config.yaml
head_dim: 48
fused_qkv: true
inner_norm: false
layers: 8
beta2: 0.95
lr: 0.0021
beta1: 0.9
shampoo_beta: 0.95
eps: 1e-08
final_lr_fraction: 0.01
Rows from block 2 of a small image diffusion model, named by matrix and row number. Rows with one number belong to one neuron. Each number is 128 + 32 x the weight over its row's rms, rounded and kept within 0 to 255. All counts start at 0.
After each neuron's rows are labels from the 100 images, of 14848 (inputs lightly noised), where the neuron reaches its highest value: "responds to" is what is common among them. Only what is clearly more common there than usual is listed. The data: microscope photos of single blood and bone marrow cells.
# fc1: MLP up (model.blocks.2.mlp.fc1.weight, 768x192), inputs 96-191
# fc2: MLP down (model.blocks.2.mlp.fc2.weight, 192x768, transposed), outputs 96-191

fc1.319 [ 85 153 165 162 155  79 104 150 133 118 141  94 109 164 155 130 122 113 134 115 106 137 125 111 138 115 126 132 132 146 110 114 166 199 139 127 149  83 101 135 153 132 124 107 144 191 118 122  57 147 151 134 114 134 132  94 146 155  94 159 153 116 133 174 124 207 142 150 179 127 151  87 127 113 101 139 144 159 138 102  86 118 133 119 144  95 110 118 128 165 129 141 106 197 139 110]
fc2.319 [154 104 128 132  22 124 169 204 110 110 149 133 148  99 119 123  90  81 129 164 186 101 106 103 128 114 142 120 108 106 142 130 165 173 110 169  81 111  90 154 121 145 135  98 163 129 145  26  85 163 121 125 112 109 142 156  98 143 112 125 133 180 118 151 111 132  93  49  88 172 115 138 109 110 135 142 108 130 203 139 130 123 139 113 123 115 115 138 190 142  99 145 142 149 218 101]
responds to: smear: peripheral blood

fc1.42 [139 132 118 144 131 103 151 137  76 135 116 113 113  90 153 107 105  69  78 142  80 154  98 113 132 168 140  60  85 110 128 120  97 146  95 112 129  93 118 127 182 127 143 101  61 125  79  78 141 163 108  74  93 155 138  92 106  99  87  67  92 143 133 189 151 162 143 147 109 144 219 161  77 164 117 125 102  88 181  73 127 174 169 139 159 145 116  87 125 115 107  88  66 135 199  96]
fc2.42 [175 103 114 127  52 101 201 122 102  99 146 129 154 102 101 118 160 159  80 179 137  54 131 136 135 174 147 135  93 150 118 177 154 196 118 114 159 177 126 109  65 151 158 153 150 144  74 135 184 194 168 128 153 139 149  85  84 112 130 123 146 184 100 135 127  69 125  89 140 125  95 145 126 112 141  93 167 117 189 132 168 159 111 157  83 135 127 152 135 131 121  97 149  63 149 167]
responds to: cell type: lymphocyte

fc1.668 [132 143 188  78 151 134 126 137 130  86 121  79 149 105 116 158  84 133 163 162 114  82 137 126 113 105 126 123 166 164 120 172 159 138 108  97  87  94 147 125 130 146 149 141 144 188 148 181 145 119 137 160  90  51 171 147 116 107 104 144 200 146 140 162  95 114 141 162  92 168 155 143 146 121 171 166 186 146 130 118 125 150 139 159 112 147 116 112 154 138 134  97  91  10 105 166]
fc2.668 [131 138 152 129 152 136 103 124 156 133  97 133  96 131 116 118 133 117 133 173 115  59 135  83 175 150 186 126 139 112 134  71 131 124 101 101 149 106 132 163  67 154 110 186 145 153 106 143  92 165 129 116 177 201 145 144 101  96 133 164 117 120 131 105  67 118 140 105 160 121 165 139 124 134 167 204 154 132 127 100  51 149 131 101 147 126 123 103 128 142  97 134 124  52  92 147]
responds to: cell type: segmented neutrophil

fc1.743 [193 109 140 132 126 114 166 105  91 101  73 158 137  95  91 157 167 134  99 125 182 113 125  48 108 188  78 148  99 153 148 123 105 146  98 154 109  94 128  97 169 110 149 125 179 136 121 111 160 131 134 160 117 132 102 165 166 126 114 125 103 142 176  63 138 146 123 124 153 124 151 149 103 171 120 155  89 167  99 109 115 130 126 134 149  53 176 140 172  94 179 137  78 102  95  80]
fc2.743 [132 109 142  94 111 129 175 122 156 129 128 170 138 166 119  86 166 154 166 107 172 120 128  93  73 143 105 154 119 154 155 125 135 146 141 102 167 156 133 134  98 152 148 136 110 153 128 110 144 127 131 146 210 187 117 141 149 173 123 160 173  97  56 158 159 142 153 111 146 102 148  74 147 144 139 141  97 156 108 120 111 127 185 144 170  44 151 109  89 142 148 143 181  94  64 166]
responds to: smear: peripheral blood

fc1.13 [164 183 126 106 121  70 117 139 146 122 142 120 131  64 186 168 105 173 149 131 111  89 132  69 167  73 137 113 113 127  94 134 165  73 114 129 109 100 146 101  78 145 110 102  74  28 129 182 179  73 139 108 159 117 170 134 133 103 141 116 165 172 151 105 103 131 117 163 127 103 148 112 126 138 135 129 197 105  45 111 141 142 161 130 107 135 141  97 128 135 127  82 119 116  98 116]
fc2.13 [170 148 103 114 184  90 188  75 125 133 137 209 112 125 148 118 127  95 112 121 107 114 141  79  84 153 121 140  57 103 110 123 162 104 123 125 115 148 144 196  83 151 172 105 121  85 161 181 163 124 183 169 108 116 173 109 119  81 110 162 140 116 171 139 139 127 161 135 117  89 166 159  94  70 101 114 192 120  95 148 100  98 131 110 137 156 140 126 209 148 142 106 170 129 144 111]
responds to: smear: peripheral blood

fc1.318 [109 119 126 186  94 178  86  84 189 126 101 168 109  56 107 129 123 113 154 129 147 163 111 153 174 194 123 124 113 119 100 136 108 143  96 105 136 145 135  99 142 157 108 132 114 195 128  98 158 134  73  68 105  90 129 116 107 118 136 114  95 105 119 143 119 104 125 119 135 132 153 104 206 111 129 143 105  79 137 153  93 123 137 138 232 142 193 133  93 143 137 120 149 123 139 108]
fc2.318 [ 96 133 139 102 142 151 169 168  98 147 149 171 140 147 117 131 197  98  84 101 121 139 119 132  67  73 140 146 129 134 135 127 103 127 140 131  92 120 163 152 136 135 149 130  83 160  98 109 151 139  70 151 133 156 122 106 105  84  90 145 124 143 173 149 152 151 114 129 137 115 164 153 164 167 105 127 121 170 138 139 173 114 182 124 171 134 166 114 147 117 136 106 130 101 144 105]
responds to: smear: peripheral blood

fc1.654 [138 140 153 163 154 103 133 146 187 139  80 158 154 159 155 106 107 154  40 127  97 127 125  85 127 137 104 160  76 169  63  92 162 110 169 135 163 134 119 128  63 154  77 105  63 104  92  98 118 120 164 110 140 138 138 108 132 122 132 164 123  98  87 107 174 175 119 110 123 122 131  85 153 117  99 145 121  77 157 154 134 119 142 126 123 155 121 169 124  69 133 123 110 209 168 107]
fc2.654 [152 113 143 108 101 133 177  99  70 107  93 130  94  99 150 116 141 143 167 139 123 133 115  94 129 116  48 121 101 186 143 138 150 129 175 119 102 129 147 101 120 140 165 157 173 109 155 103 101  74 141 116 150  32 122 101 122 182 117 126 137 160 158 138 143  84 131 171 136  72 113 171  87 115  90 124 129 110 138 155 105 122 113 134  92 124 114 149 111 103 154 149 175 183 155  77]
responds to: smear: peripheral blood

fc1.125 [162 118 140 146  67  70  79 126  90 204 123 119 182 138  83 115 132 145 116  55 104 128 127 118 108 113 154 103  75 146 133 126 165 167 150 116 124 141  84  92 105 117 212 120  87 103 134 170 164 192  93 130 138 122 123  93 158 109 122  61 144 154 107 164 156 178  97 196 151 122 156 146  93 152 158 122 156 107 103  98 133 175 171 116  97  60  99  94 148 160 126 115 171 185  99 187]
fc2.125 [117 109 123 148 209 102 136 122  86 128 152 107 101  47 117 148 129 153 152  94 203 133  97 150 103 122 112  74 109 131 129 131 151 152 134 146 126 131 143 141 103 124 109 130 104 170 161 103 198  77 146 120 138 134  88  98 123 151 195 162  95 165 167  66 122 101 193 119 129 133 128 150 155 117 163 203 156 122  55 117 140 248 151 130 160 137 153 145 116 106 122 185 124 212 152 149]
responds to: smear: peripheral blood

fc1.733 [147 171 153 164 100 190 123 147 158 157 139  75 126 149 181 183 131 192  93 152 126 159 177  82 143  77  76 144 102 115 171 138  97 133 147  87 112 177 138 122 163 187 168 131  96 139  70 123  98  99 176 121 139 139 101  99 177  93 133 150 150 156 174 113  73 115 144 211  93 171 135 140  93 173 113 164  69 171 169 146 104 137 176 115 170 144 133 110 122 130 110 157  84 187 135 195]
fc2.733 [191 129 159  95  99 171 122  85 118  99 151  97 169 159  85 121 138  81 145 187 168  81 154 138 129  50 163 103 153 109 122 147  86 106 202 123 146 128  70 131 127 103 151 124 156 129 105 111  94 139 135 136 136 144 112  99  88 138 127 145 122 140 126 117 184 132 127 145  76 132 123 140 154 155 163 148 147 152 164 144 154 167 129 122  52  89 121 154 104 130  90 138  79 116 159 170]
responds to: smear: peripheral blood

fc1.55 [159 128 130 127 137  79 187 117  96 137 124  84 112 189 114 111 123 123  78 101 104  79 121 122 165  97 106 105 142 154 132 131 141 122 144  63 102 125 118 150  87  67 169 108 119 128 173 141 154 124 175 160  78 139 147 139 159 123 123 102 117 166 156 191 127 136  85 148 108 132 187  62 154 161 104  76 121 123  93  88 136 128 116 146 159 109 158 150 164 100 131 184 100  96 123 133]
fc2.55 [134 122 151 126 153 104 184 117 135 140 112 114 138  86  91 185 101 162 130 128 106 123 152 118 109 192 114 175  97 155 114 151 168 129 114  60 103 133 109 130  64 184  72 170 137 138 120 156 176 179 188 109 165 153 155 146 131 130 148 139  94 104 155  86 155 100 179 127 151 123 139 201 141  98  72 109 136 112 126 116 113 101 119  63 148 134 148 122 151  85  93 170 146 107  74 112]
responds to: cell type: segmented neutrophil

fc1.362 [ 43 129 126 129  81  90 104 137 101  20 124 111 149 114 156 109 114 100 144 113 158 119  99  94 134 123 125  85  79  97 114 184 192 137 119 113 137 162 133 131 134  96 103 151 121  79 138 131 137 175 160 184 116 113 102 120 134 118 115  80 128 158 106 203 145 142  82 136 111 131 172 117 114 105 124  84 154 101 122 109 129 119 130  54 122 145 146 113 137 116 105 178 148 141 173 160]
fc2.362 [ 79  80  74 113 178 160 150 112 112 154  93 174 156 195 127 159 109 137 123 136 168 131 109 147 130 140 134 154 129 145 140  68 103 123 128  81 180  43 150 146 133 145 132 142 119 151 164  87 136  98 118 109 139 125 135 140 153 103  50 133 147 162 104 120 147 106  82 126  76  74 127 160 151 147 118 124  22 115 179 124 110  87 127 199 148  72 110 118 171 112 149 142 133 110 168  87]
responds to: smear: peripheral blood; cell type: erythroblast

fc1.57 [163 140 157 166 209  76 155 111  88 167 128 158 194 161 110 120 168 151 152 159  70 184  95 118 133 130  98 106 108 124 118 162 151 147 149 107 141 113 149  64 126 151 138 141 155 142 122 189 172 148 147 164 166 111 114 167   9 119 156  65 168 112 119  99 149 167 114 184 114 141 122 129  98 121 116 165 120 112  90 126 122 163 159 141 138 136 111  97 135 161 144 144 148 110 108 112]
fc2.57 [106 134 194 117  53  98 136 150 141 127 158 146  62 104 121 139 131 107 133 133 104 135 127 139  87 151  92 129  95 147 146 102 142 100 105 180  97 134 158 169  91 110 125 125  87  90 161 170 115  86 125  99 141 160 106 177 108  92  90 124 148 103 184 100 167 149 162 183 120 108 145 143 145 188  86 179 166 153 112 112 157 155 128  83 149 116 106 168 217  96 141 141 159 106 157 102]
responds to: smear: peripheral blood

fc1.186 [160 132 179  75 107 151 132 122 104 159 124 102 180 103 118 108  97 148 125 113  99 129 170 123 107 136 147 139 105 110 155  90  90 166 131 128 106 149 191 150 129  97 113 169 113  76 126  82 113 153 109 117 118  99 163 169 210 141  76 134  62 127 142 174 178 171 136 119 106 151 114 121  94 157 143 228 136 100 110 141 164 104 119 105  85 188 128 132  62 157 123 156 142 165 153  72]
fc2.186 [158 133 175 166 138 184 127 135 108 153 139  54 171 192 140 143 137 141  83  65 115 161 120 175 155 103 124 164 133 213 100 183  82 151  89 216 174 144 134 106 169 111 192 148 134 140 139 136 106 153 113 113 134  96 108  98 162 125 177 126 133 140 133  83 119  79  82 132  99 142  86 161 123 118 112 188 142 138 135 132 140 101 130 164 131 145 118 136 121 138  71 142 125 187 147 132]
responds to: cell type: segmented neutrophil

fc1.737 [155 143 122 150 123 141 136  91 134 110  78 172 109 204 152 119 100 117  95 127 138 141  99 124 162  85 141 114 192 159 187 123 146 135 102 125 133  69 108 135 217 108 134 112  90 163 104 137  86  99 114  95  99 100 115 142 180 107 199 139 116 111 229 135 120 154 143 120 130 110 158 117 140  92 155 131 106 173 175  97 118 134 125 142 100 113 151 102 111 143 107 112 173 119 131  60]
fc2.737 [112 149  71 120 144 123 152 152  95 153 125 152 114  77 105 125 151 118 176 159 125 120 143 152  94 126  75 173 171 129 133 130 128 111 147  62 126 142  89 134 145 140 119 122 118 136 103 108  91  88 155  94 146 199 110 164 145 120 100 122 143 109 133 166 125 152 131 146 166 190 155  71 140 164 184 120  84 153 138  85  98 110 153 131 118 172 142 108  90 168 126  74 121  87  64 129]
responds to: smear: peripheral blood

fc1.434 [183 109 149 187 131 145 111 168 118 115 125 124 165 103 148  82 106 130 136  77  54 150 125 109  98 147 133 103 118 155  96 102 148 170 162 114 128 122 129  98 108 138 212 131 113  73 180 140 158 123 153 126 126  97 181 105 182 125 133 148  96 169 100 191 141 178 115 142 117 172 171 155 139 115 122 151 163 116 111 100 126 114 107 157 121 132 122 120 111 130 124 138 154 176 144  97]
fc2.434 [147 126 200  99 141 144 114 103 137 122 147 102  94 184 166 144 148 110 204 110  88 132 134 147 126 103 129 107 136 200 144 128 132 154 125 108 140  85 160 113 114  96 137 120 177  20 147 170 150  82 141 127 142 119 180 130 172 137 116  89 131  83 130 103 142 108 128 152  76 152 151 114 100 146  86 101 176 147  75 130 126 132 120  51 124  82 122 102  89 147 128  85 125 168  57 108]
responds to: cell type: artefact

fc1.684 [114 139 136 119 113 195  85 119 129  83 114 157 143 172 130  47 103  63  21 118 141 155  93 125 130 146 116 185 131 134 144 115  94 160 122  99 129 125 163  95  98 101 105  81 139 137 174 142 105 122 146 100 140 122 125 170 156 140  73  91 105 129 129 123 160 102 131 135 193 145 105 128 131 148 130 104 112 105 104 177  91 119 160 139 113 142 129  90 168  86 139 154 112 141 110 168]
fc2.684 [152 141 167 173 171 130 111 104 138 105  93 169 134 151 136 116 137 113 205 118 166 133  88 167 124 108 132 118 162 154 142 153 113 153 165  99 140 130 161 144  92 213 138 156 107 130 199 158 107 153 190 124 147 152 159 201 144 101 213 179 123 168 125 128 121 118 144 125 163 108  69 104 142 145 135  89 117 135 115 133 212  91 150 124  99  91  87 133 100  70 146 130  95 157 117  73]
responds to: cell type: lymphocyte

fc1.699 [ 93  86  74  84 167 125 123 149  67  80 112 134 107 136 102 146 128 132 124  91 143 137 128  92 142 108  96 100  78 154 108 135 178 140 154 132 106  98 128 191 115 107 140  83 101 161 128 106 182  77  77 142 199 164 181  82  66 105 131  79 140 137 173 102 171 114 155 158 144  87 143  84 102 162 170 127  99 110 143 112 137 119 143 113 159 161 144 159 147  97 143 126  76 144 158 101]
fc2.699 [125  75 108 139 109 137 101 127 132  92 139  65 157  72  97 143 139 123  74 162 126 109 137  91 110 117 121 183 141 159 107 100 158 161 104 156 133 167 124 133  66 127 145 101 182  85 103  94  85 131 137 153 120 125 199 212 116 156 116 127 115 176  58 167 138 115 101  98 138 127 132 119 143 128 156 105 135 129 178 138 169 105 136 153  71  53 102 155 148 113 125 122  99  87 104 113]
responds to: smear: peripheral blood

fc1.240 [130 105 156  95 143 107 116 127  93 221 136  99 113 107  86  84 114 155  83 140  80 112 168 152 111 127  76  72  84 113 110 139 153 105 123 158 107 128 157 154 102 182  51 166  79 159 189 151 138 110 103 143 178 101 143 136  91 148 141 118  97  96 133 220 197  64 138 157 159 122 148  93 158 113  92 136 211 108 118 132 134 138 118 161 169 159 145 141 135 119 184 151 149 144 187 167]
fc2.240 [ 92 103 170 188 158 130  83  86  89  87 161 111 124 140  97 122 124 133 103 131 124 130 160 153 140  78 110 146 126  99 150 135 166 105 167 121 153 118 149 181 139 157 203 122 140 175 129 176 110 106 134 107  95  97 112 149 163  81 109 117 124 185  93 138 107 145 127 138 124  97 182 145 148 133  93  94 182 133 118 174 143 120 160  87 129 121 125 140  94  69 131 161 103 106 134 129]
responds to: smear: peripheral blood

fc1.426 [149  79 134 169 183  92 181  90  95 106 103 135 111  95 107 128 140 127 127 149 107  97 152 102 114 124 182 138 128 115 140  99 127 163 168 152 130 121  92 181 106 160 140 136 115 174 134  73 122 155  95 145 160 159 129 135 112  97 114 145 104 198 141 126  62 156 126 120 164 137 111 182 175 133 135 168 124 181 135 140 143 135 157 128 127 132 115 154  79 117 169 188 125 170 190 149]
fc2.426 [122  59 118 155 117  99 112 143 134 146 144 123 166  64  75 131 131 105 131 127 210 133 100 103 136 110 146 125 180 118 121 158 125 138 138 109 138 172 128  18  74 114 146 132 144 156  89 121 157 164 114 154 127 121  92  99 134  90 154 124 141  89 125 155 134 108 119 150  97 115 133  99 134 145 142  79  89  60 127 136 151 113 114 131  95 188 110 124 177 140 140 104 130  41 121 148]
responds to: cell type: lymphocyte

fc1.334 [157 109 161 165 104 101 157 137 166 112 169 175 181  98  99 105 191  56 219 108 113 193 134 144  79 193 112 127 174 118 168  69 108  98  99 151 141 131 120 145 167 154  93 102 184 126 146 101 120  96  71 147 112 125 141 112 140 146 175 122  64 123 159 130  88  91  97 168  71  73 127 143 128 171 105 144 105 123 166 115 159  61 167 125 149 143 196 161 122  80 120 130 118 165 152  85]
fc2.334 [176 143 146 145 136 158 101 140 134  80 122 100 104 155 178 141  89  77 128  91 111 122 116  88 142 119 160  68 158 128 134 192 101 116 160 138 141  97 116 114 133 152 131 129 151  86 128 163 157 180 111 105 137  69 165 162 122 187 123 119 149  56 135 124 116 134 142 134 165 122 124 155 108  80 162 108 169  96 163 174 158 106 111 145 129 144 175 149 120  82 101 114 151 241 159 106]
responds to: smear: peripheral blood; cell type: myeloblast

fc1.21 [130 109 155 145 123 139 109 109 150 116 131 163  95 114 148 137 100  89 122 215 111 127 155 142 140 149 107 147 155 148 114 107 101 220 144 176 154 106 133  64  81 153 138 124  95 146 117 162 101 160 124 132 111 159 135 227 146 193 115  72 189  98 129 123 147 154 106 139  99 122 168 147 128 105 143 109 139 124 214 101 136  50 147  97 116  79 144 128 103 151  85 151  92 101  88 172]
fc2.21 [130  72 155 143 126 102 132 183  80  80 100 146 140 100 116 120 144  82 123 180 119  98 116 120  98 141 105 142 119 158 107 177 148 201 187 116  74 189 138 104 138 127 127 109 162 175 150  97  82  71 142 131 143 144 159 132 111 121 110 135 142 152 128 127 110 124 134 159 136 114 171 175 138  84 160 125 170 105 186 106 101  92 129 132 171  98 148 100 167 174 175 102 159 125 130 120]
responds to: smear: peripheral blood

fc1.701 [127 151 138 108 182 147 140 145  94  73 128 201 152 136 127 114 116  89  95 154 132 154 152 167 148 152 111  79  96 177 107 129 121 157 173 102 125 100 145  13 154 172 137 120 110  89 199 136  88 149 148 100 100  89 152  79 151 151 144 126 108  45 105 128 171 163 126 107 129 121  90 108  74 140 137 123 144  87 117  49 122 125 123 121 101 106 167 112 141 102 144 113  69 118 157  74]
fc2.701 [137 146 140 109 112 166 132 123 169 161 153 156 173 143 167 128 130 109 145 177 116 107 184 129 147 122 168 133 135 150 145 192 153 199 138  84  88 144 142 165 140 154  95 119 170  97 133 113 160 177 139 160 121 162 113 189 116 151 163 155 151 211 122 147 120  80 117  98 122 118  57 130 135 133 135  92  71 152 235 113 196  64 170 144 110  34  96  85  93  88 122 152 126 148  74 166]
responds to: cell type: lymphocyte

fc1.105 [162 132 146 141 112 145 152 117 113 107  70 145 140  39 161 133 135 113 114 111 159 126 175 144 113  95 163 127 130  84 137  95 164 126 122 158 115 173 111  58  96 148 174 152 138  58 110 133 108  97  98 128 183 109 162  90 128 100 116 123 132 148 144 151 108  63 116 129 155  99 133 128 148 178  87 141  80 151  78 128 156 129 143 144 178 183 138 178 142  96  97 155 107 119 128 130]
fc2.105 [118 112 109  80 169 125 104 133 125 161 133 123  68 141 117  89 120 162 152 141 215 104 147 133 145 113 136  78 138 157 121 172 131 136 135 193  89 111 136 179 111 155  96 146 164 123 143 120 139 101 115 136 106 104 112 136 131 165 162 118  94 129 117 149  49  98 132 113  95 112 136 152 148 111  68 101  99  65  67 111 132  92 105 149 165 145 109 142  92 115 133 152 133 126 133 148]
responds to: smear: peripheral blood

fc1.51 [114 135 158 106 103 100 165 154 164  69 135 121 109 120 159 103  88  67 126 176 152 184 109 112 129 154 107 118  55 126 126  98 174 134 134 143 167 150  84 142 149 136 149 141 153 149  75 138 205 104 117 114 140 136 123 134 159 112 184 126 155 132 125 158 139 150 108 128  96 131 141 135 152 173  74 111 107 116 146 176 130 103 131 139 152  54 140  82 151 114  77 141 165 117 170 221]
fc2.51 [139 137  99 156 149 120 127 137 134 108 156  73 208 130 178 128 157 119 135 175 138 143 142 103  94 111 132 144  70 121 124 176 187 135 127 171 145 154  85 150 134 126  92 155 107 109 147  92 181 121 121 187 158 127 108 163 118  98  92 157 107 148 158 129 125 162 153 115 122 113 120 122 149 122  89  90 117  94 129  56 143  77 175 137  85  65 142 146 133 116 145 229  95 120 141 214]
responds to: cell type: segmented neutrophil; smear: peripheral blood

fc1.524 [158 162 195 142 166  69 213 162 171 142 122  88 203 147 196 119 143 120 120 102 114  96 139 136  74 130  97 158 124 109 134 130 197 165 146 148 155 175 133  91 133 140 126 124 136  87 103 166 132 125 126 141 157  83 154 148 124 119  99  95 112  88  90 164 144 141  74 123  99 131 166 147  95 129 136  97 103  80 123 146  81 140 133 115 108 101 120  51 152 150 149 145 164 194  94 157]
fc2.524 [140 202 127 132  76 134 169 141  62  95 167  96 101 104 154 114 126 129 162 154 100 132 153 142 118 111 113 154 122 152 128 154 139 230 114  79 133  70 148 155 114 142  87 132 170 111  97 116  96 105 158  99 134 128  77 104 139 147 212 118  96 133 128 110 134 140 134 100 150 106 137 125 124 114 183 175 195 155  50 125 138  78 157  68 102  76 126 109 137 118 141 131 106 181 107 100]
responds to: cell type: artefact

fc1.209 [175 123 150 122 157 155 113 114 102 106 133  92 129 145 145 131 122 149 146 103  85 117  91  82 107 115  60  51 149  98 112 108 116 135 139 121  81 112 123  75 128 146 224 157 135 158 141 116 147  84 132 108 145 146 130  88 158 140 111 153  99 185 146 102 105 157 118 142 178 121 150 108  92 115 142 157  93 194 112 155 140  67 141 102 175 121 171 109  84 112 172 211 115 114 146 156]
fc2.209 [148  97 206 107 113  79  91 109 154  98 117 173 168 108  81 128 109 145  72 116  90 130  89  95 150 151 159 106 131 151 135  83 153 137 120 155 147  57 124 155 100 161 112 136 117 181 144 102 121 119 122 168 116  22 161 112 167  79 149  98 169  76 116 174 114  93 117 112  77  69 132  67 129 122 105 108 123 172 122 113 113 119 123 119 155 140 164 100 122 156 191 161 109 136 173 140]
responds to: cell type: segmented neutrophil