Rows from block 4, named by matrix and row number. Rows with one number belong to one attention dimension. Each number is 128 + 32 x the weight over the matrix's rms, rounded and kept within 0 to 255. All counts start at 0. Numbers have three digits each.
# q: attention query, key and value (stacked) (model.blocks.4.attn.qkv.weight, 576x192, the q third), inputs 0-191
# k: attention query, key and value (stacked) (model.blocks.4.attn.qkv.weight, 576x192, the k third), inputs 0-191
q.77:102140148140139158103133162087109164167144085115118187121151145131121128124132066090115122133135091135138146115112129161120113138121127127065122126127137120160069094148130117119055102149135108150156139156144144137134156105175125065110139116110148162155139093159110143098139160147163106149102086106112113088130164116125140091143109114122117154114110111095132122138099151095129151139128135121100125125121109165100104104119086113136093132153104178113155192142134135095149156119094118101128101073098118115125146119124131111110220164147107130124098150112149145134117192164109147144
k.77:089149094119158148117148124119077119082091204129112132124130092106161113132148113165141116171118135188085122148109170182141075097159138085100124135151097128062128142126129136091148150150093114099170149156087107148131121101143149157102141105120097112138163072139169138106181107141088136135115191155086089138132143202119116157119166155127150127118073151118140174139175106136108165161136118126178127149066104130137117077150121080136105099177125151145143159083116078152122110157126054131120127137153135107169131133148156120080090104122104142171162107158101137121131087096167125096
q.78:160099128165138159146156152142101106089109145082150093123143092163101134120173097131132090149114120173159129087081130181115170157116090159175135179102189151077150154149110144124098122068149139150108128126105133157120114180112094136158135119187118099117144148083098090154119121136167121185083127142120167129144074146127070093113157183108091148111147138161087111170184144096127118156175145102106122036162162129138132064179108128108134119155174159092125076091101117115119136134120131097131117147140143113092114128196171127131090141164116112103143140107131154133154103115145142145
k.78:106131124113124203096129147090148033132092168109105110133148109153157104167115125110113126183186141136101088091074088162147131145117089216066136170125141115118077151134122133144125109151151139114135077173101118158132125144119134099163111129121107134132139132133163120152104089135155082114087046130106163100161115135068143097110123164157181088138142148119125172135168097036169112077101157122070097123133112110107118166132098211084108122107149150087179151109127106155142082099159129165132170136168180124118116167187154159154112099152132139106166152104133153102138132073118131092
q.79:114099146159095125123147160141140100106167116152152135126180104101111169082119087140165090151110107152128056062116145159169131126091132105159122140110180179150123114123072160145054107104123107071156149124099173119078162149112124143144127178138142111090141174175088094120088106116141094114108136044103170114125122113152095133109145217096136121079108137114169140158152128159087098205140145100100185090124102191174123091148125142155148103172158073128136126133055119103123123141146158142146122127143156153136145093254175117153099190186092151059154096122146179122138144093115126145
k.79:138116119187117188102160117108207108129080178141166094147138112072119159162098118113100145102144197161112087188045085126118149121142127193127136159169085157115166147151138154071079094172112167101144128136079103112112163072124148179119093157149114157096112118099084128131164100106127133097125127199080101087233088088121114114123157123113127125136132149089135156153122113120111107089128131094074142119091146101102186120121146221126169141059135173086153089131113125139199131114126144109122136153128128142124156146172133150123047118084127122118146206123067163110161114120133127084
q.80:071141131150117125150098112138148145106106084187125135139093112138103196116093124155134136065111090091139132150154162089166121124129122088124160130166130122111150122108103093109124103105115158113152146180112115121110107085105117113090099171139143103089123127153089134106141107155161163162152160157132141094111122133144159172124129117160144110080148113089121099075086082161080157173117140155127083108121141147169102141128135162145118119089124111129153124122131174101103166159090165112152126117109106149095131141133109163122114109106128117127175140143137040137129128157120120123
k.80:090120115107141111145126098127141167113113079098117114081132178108149047119157130100106154122143135185119141120112108132092131106128112161142127138143142132136128127176131165162147147105077156117092162142091125116164101108153097185084098129079098121137118115146135127140116116132108155127122174130161135166139137108135129140111149094156106159095102163119112106165162112103116133127151099122083110101133115117162167135120172107165135145081106088201147178108131132160098136125111136139158172126107150165137143081122109142115131099135158140132107161138102161120113145121120108147
q.81:097186101106100136131090125131138168141140090202141192172133135139089156126092161101145114096131144121130141120124130133134150141110133067131124146114124123157120119121182109109130119107108129175184119147162121116109118110098125151074123132100126145130092105103151129120123118116161170112189139177117145084189110132132129108196159164118145162094115111090191119119102126168106122180132115091165075121100164153107100149122119162161168151126115116137131178128116197106122144173124110098156165088117129185118099099129126137102093092112150107122081123128148067138148150112127101147
k.81:089157125171122099134117127120115142158105108141119196106134098165180090115176111087088145167171113142079091126151089172147084080118165080121191164135101157146091143130181154186182121112097102151174162176095101167064122135113119146082096121114133114123088111126162157131120096186099169101117154124126138088144151171155172124130123173178129152108127138137160141052088097133104148134105091116142114081113141138122145139099143131175147137079142062224158162093086147175102172132130151092152142117161129101160140052129150106087090122152154122133116102180128164132082159168123119132
q.82:171070119135082114120136109088128060140156149129154138121133130179152149125204098090130116183106112157110151119130140176130107117109206109097116126102142113137092096162153145147141147145098128190078123124185155186116171142122126127156156151175126111102121089096105178135133109109120130077140142116133165103182093071155122133165104131145182139112100142190154140078143162131149116128105100117118125172190118050134133111115132140168086176128135145117141190160134123193132122092090127142114102118123137151143107125109132086162143150122119142171092099058139158117137113162097129111
k.82:117123152138067094171116129145097161138194130137146144165137110212188111110173116108139126159127082084162100119202131127118169150132159123127177104147146103116094152098131133114120103142122152132088139125108143141128114161149111107171127130171132117127127133086096099106098103046076129157152180092134116126125132104112196042199156135113082130134134136162130097117107139138169137112079114114159142163145138096134117128089110071056128070160124146206086172147108205165122138158075128143131058145127191142148105019076191103141129160105076096072154103023090087111094075085198148167
q.83:097175133149136105149115111134121154144154076118056066085153169187099134067091137139107148125105028139192166206112047089109157131146119114116152101128188097169102141131069113178142129083131174101136118160100167152146149108138087141133130102187132089149115195148069151151074116126150049177164146090162212134083082124177138116092142085136131147078169106129155131098062095107155124046091135118143153109124146107132134127164104123089093110100122124161124162143192125129096121109137136145174139145146148155085140111126129135154175090144108161139140124129153101131151099113107118130
k.83:096148090102136076046108109083092155106175140056142111129125158131148048125126117097118158105138114135133154126186105129067166126186085081149174118117126120124139122168113135142161124132101187091109118094092172122142134108178090121162119156151117064157117189115124116192151127164082123141137118178161133154113097202128119081083144157155117115128088155136089127109040172148147112088141138121175073112139077110132184196161147125098126089041126107193114106142189129079062067129138143108095181154160107116129131067125112108146099137128118116140104169219101122130092086088143133159
q.84:138103124114108115172111185132131099114125117136115099085109134121105103110152104136122133119152123174154113175148140112182146142109121140094126126112135137134117149150138142105155158131172151141120122108093162147114141128120130136101127187121112113130148099190146134163116086127139131123137091106107187121110161074168107131143112098151176094106144132117169183100144115189119147141137138161131150112137103116145154111119148160121092080094137116122140149165137153130150147092147122105120160120159147158149118102138162082131107115113091170142147165139113060122128091118162097144
k.84:130147148120134153107131145139085139111088141101163173212076145108095156117090121219147109112116121117123118104140147098130126121115130151129086139125170127128118108072115107116102090090141070132148087131144162122134179097117121165128141160102168140118122155086149113176124151127128100155132115129153077175170107144129112129149198094133094149133175088123130113149118151096170090109107137147144126112119124074124140123127100120103165132145097139078128107094148146120157113116122113139152090059125115076138099120152114154066155102097100061179101130153189094149144136113134137146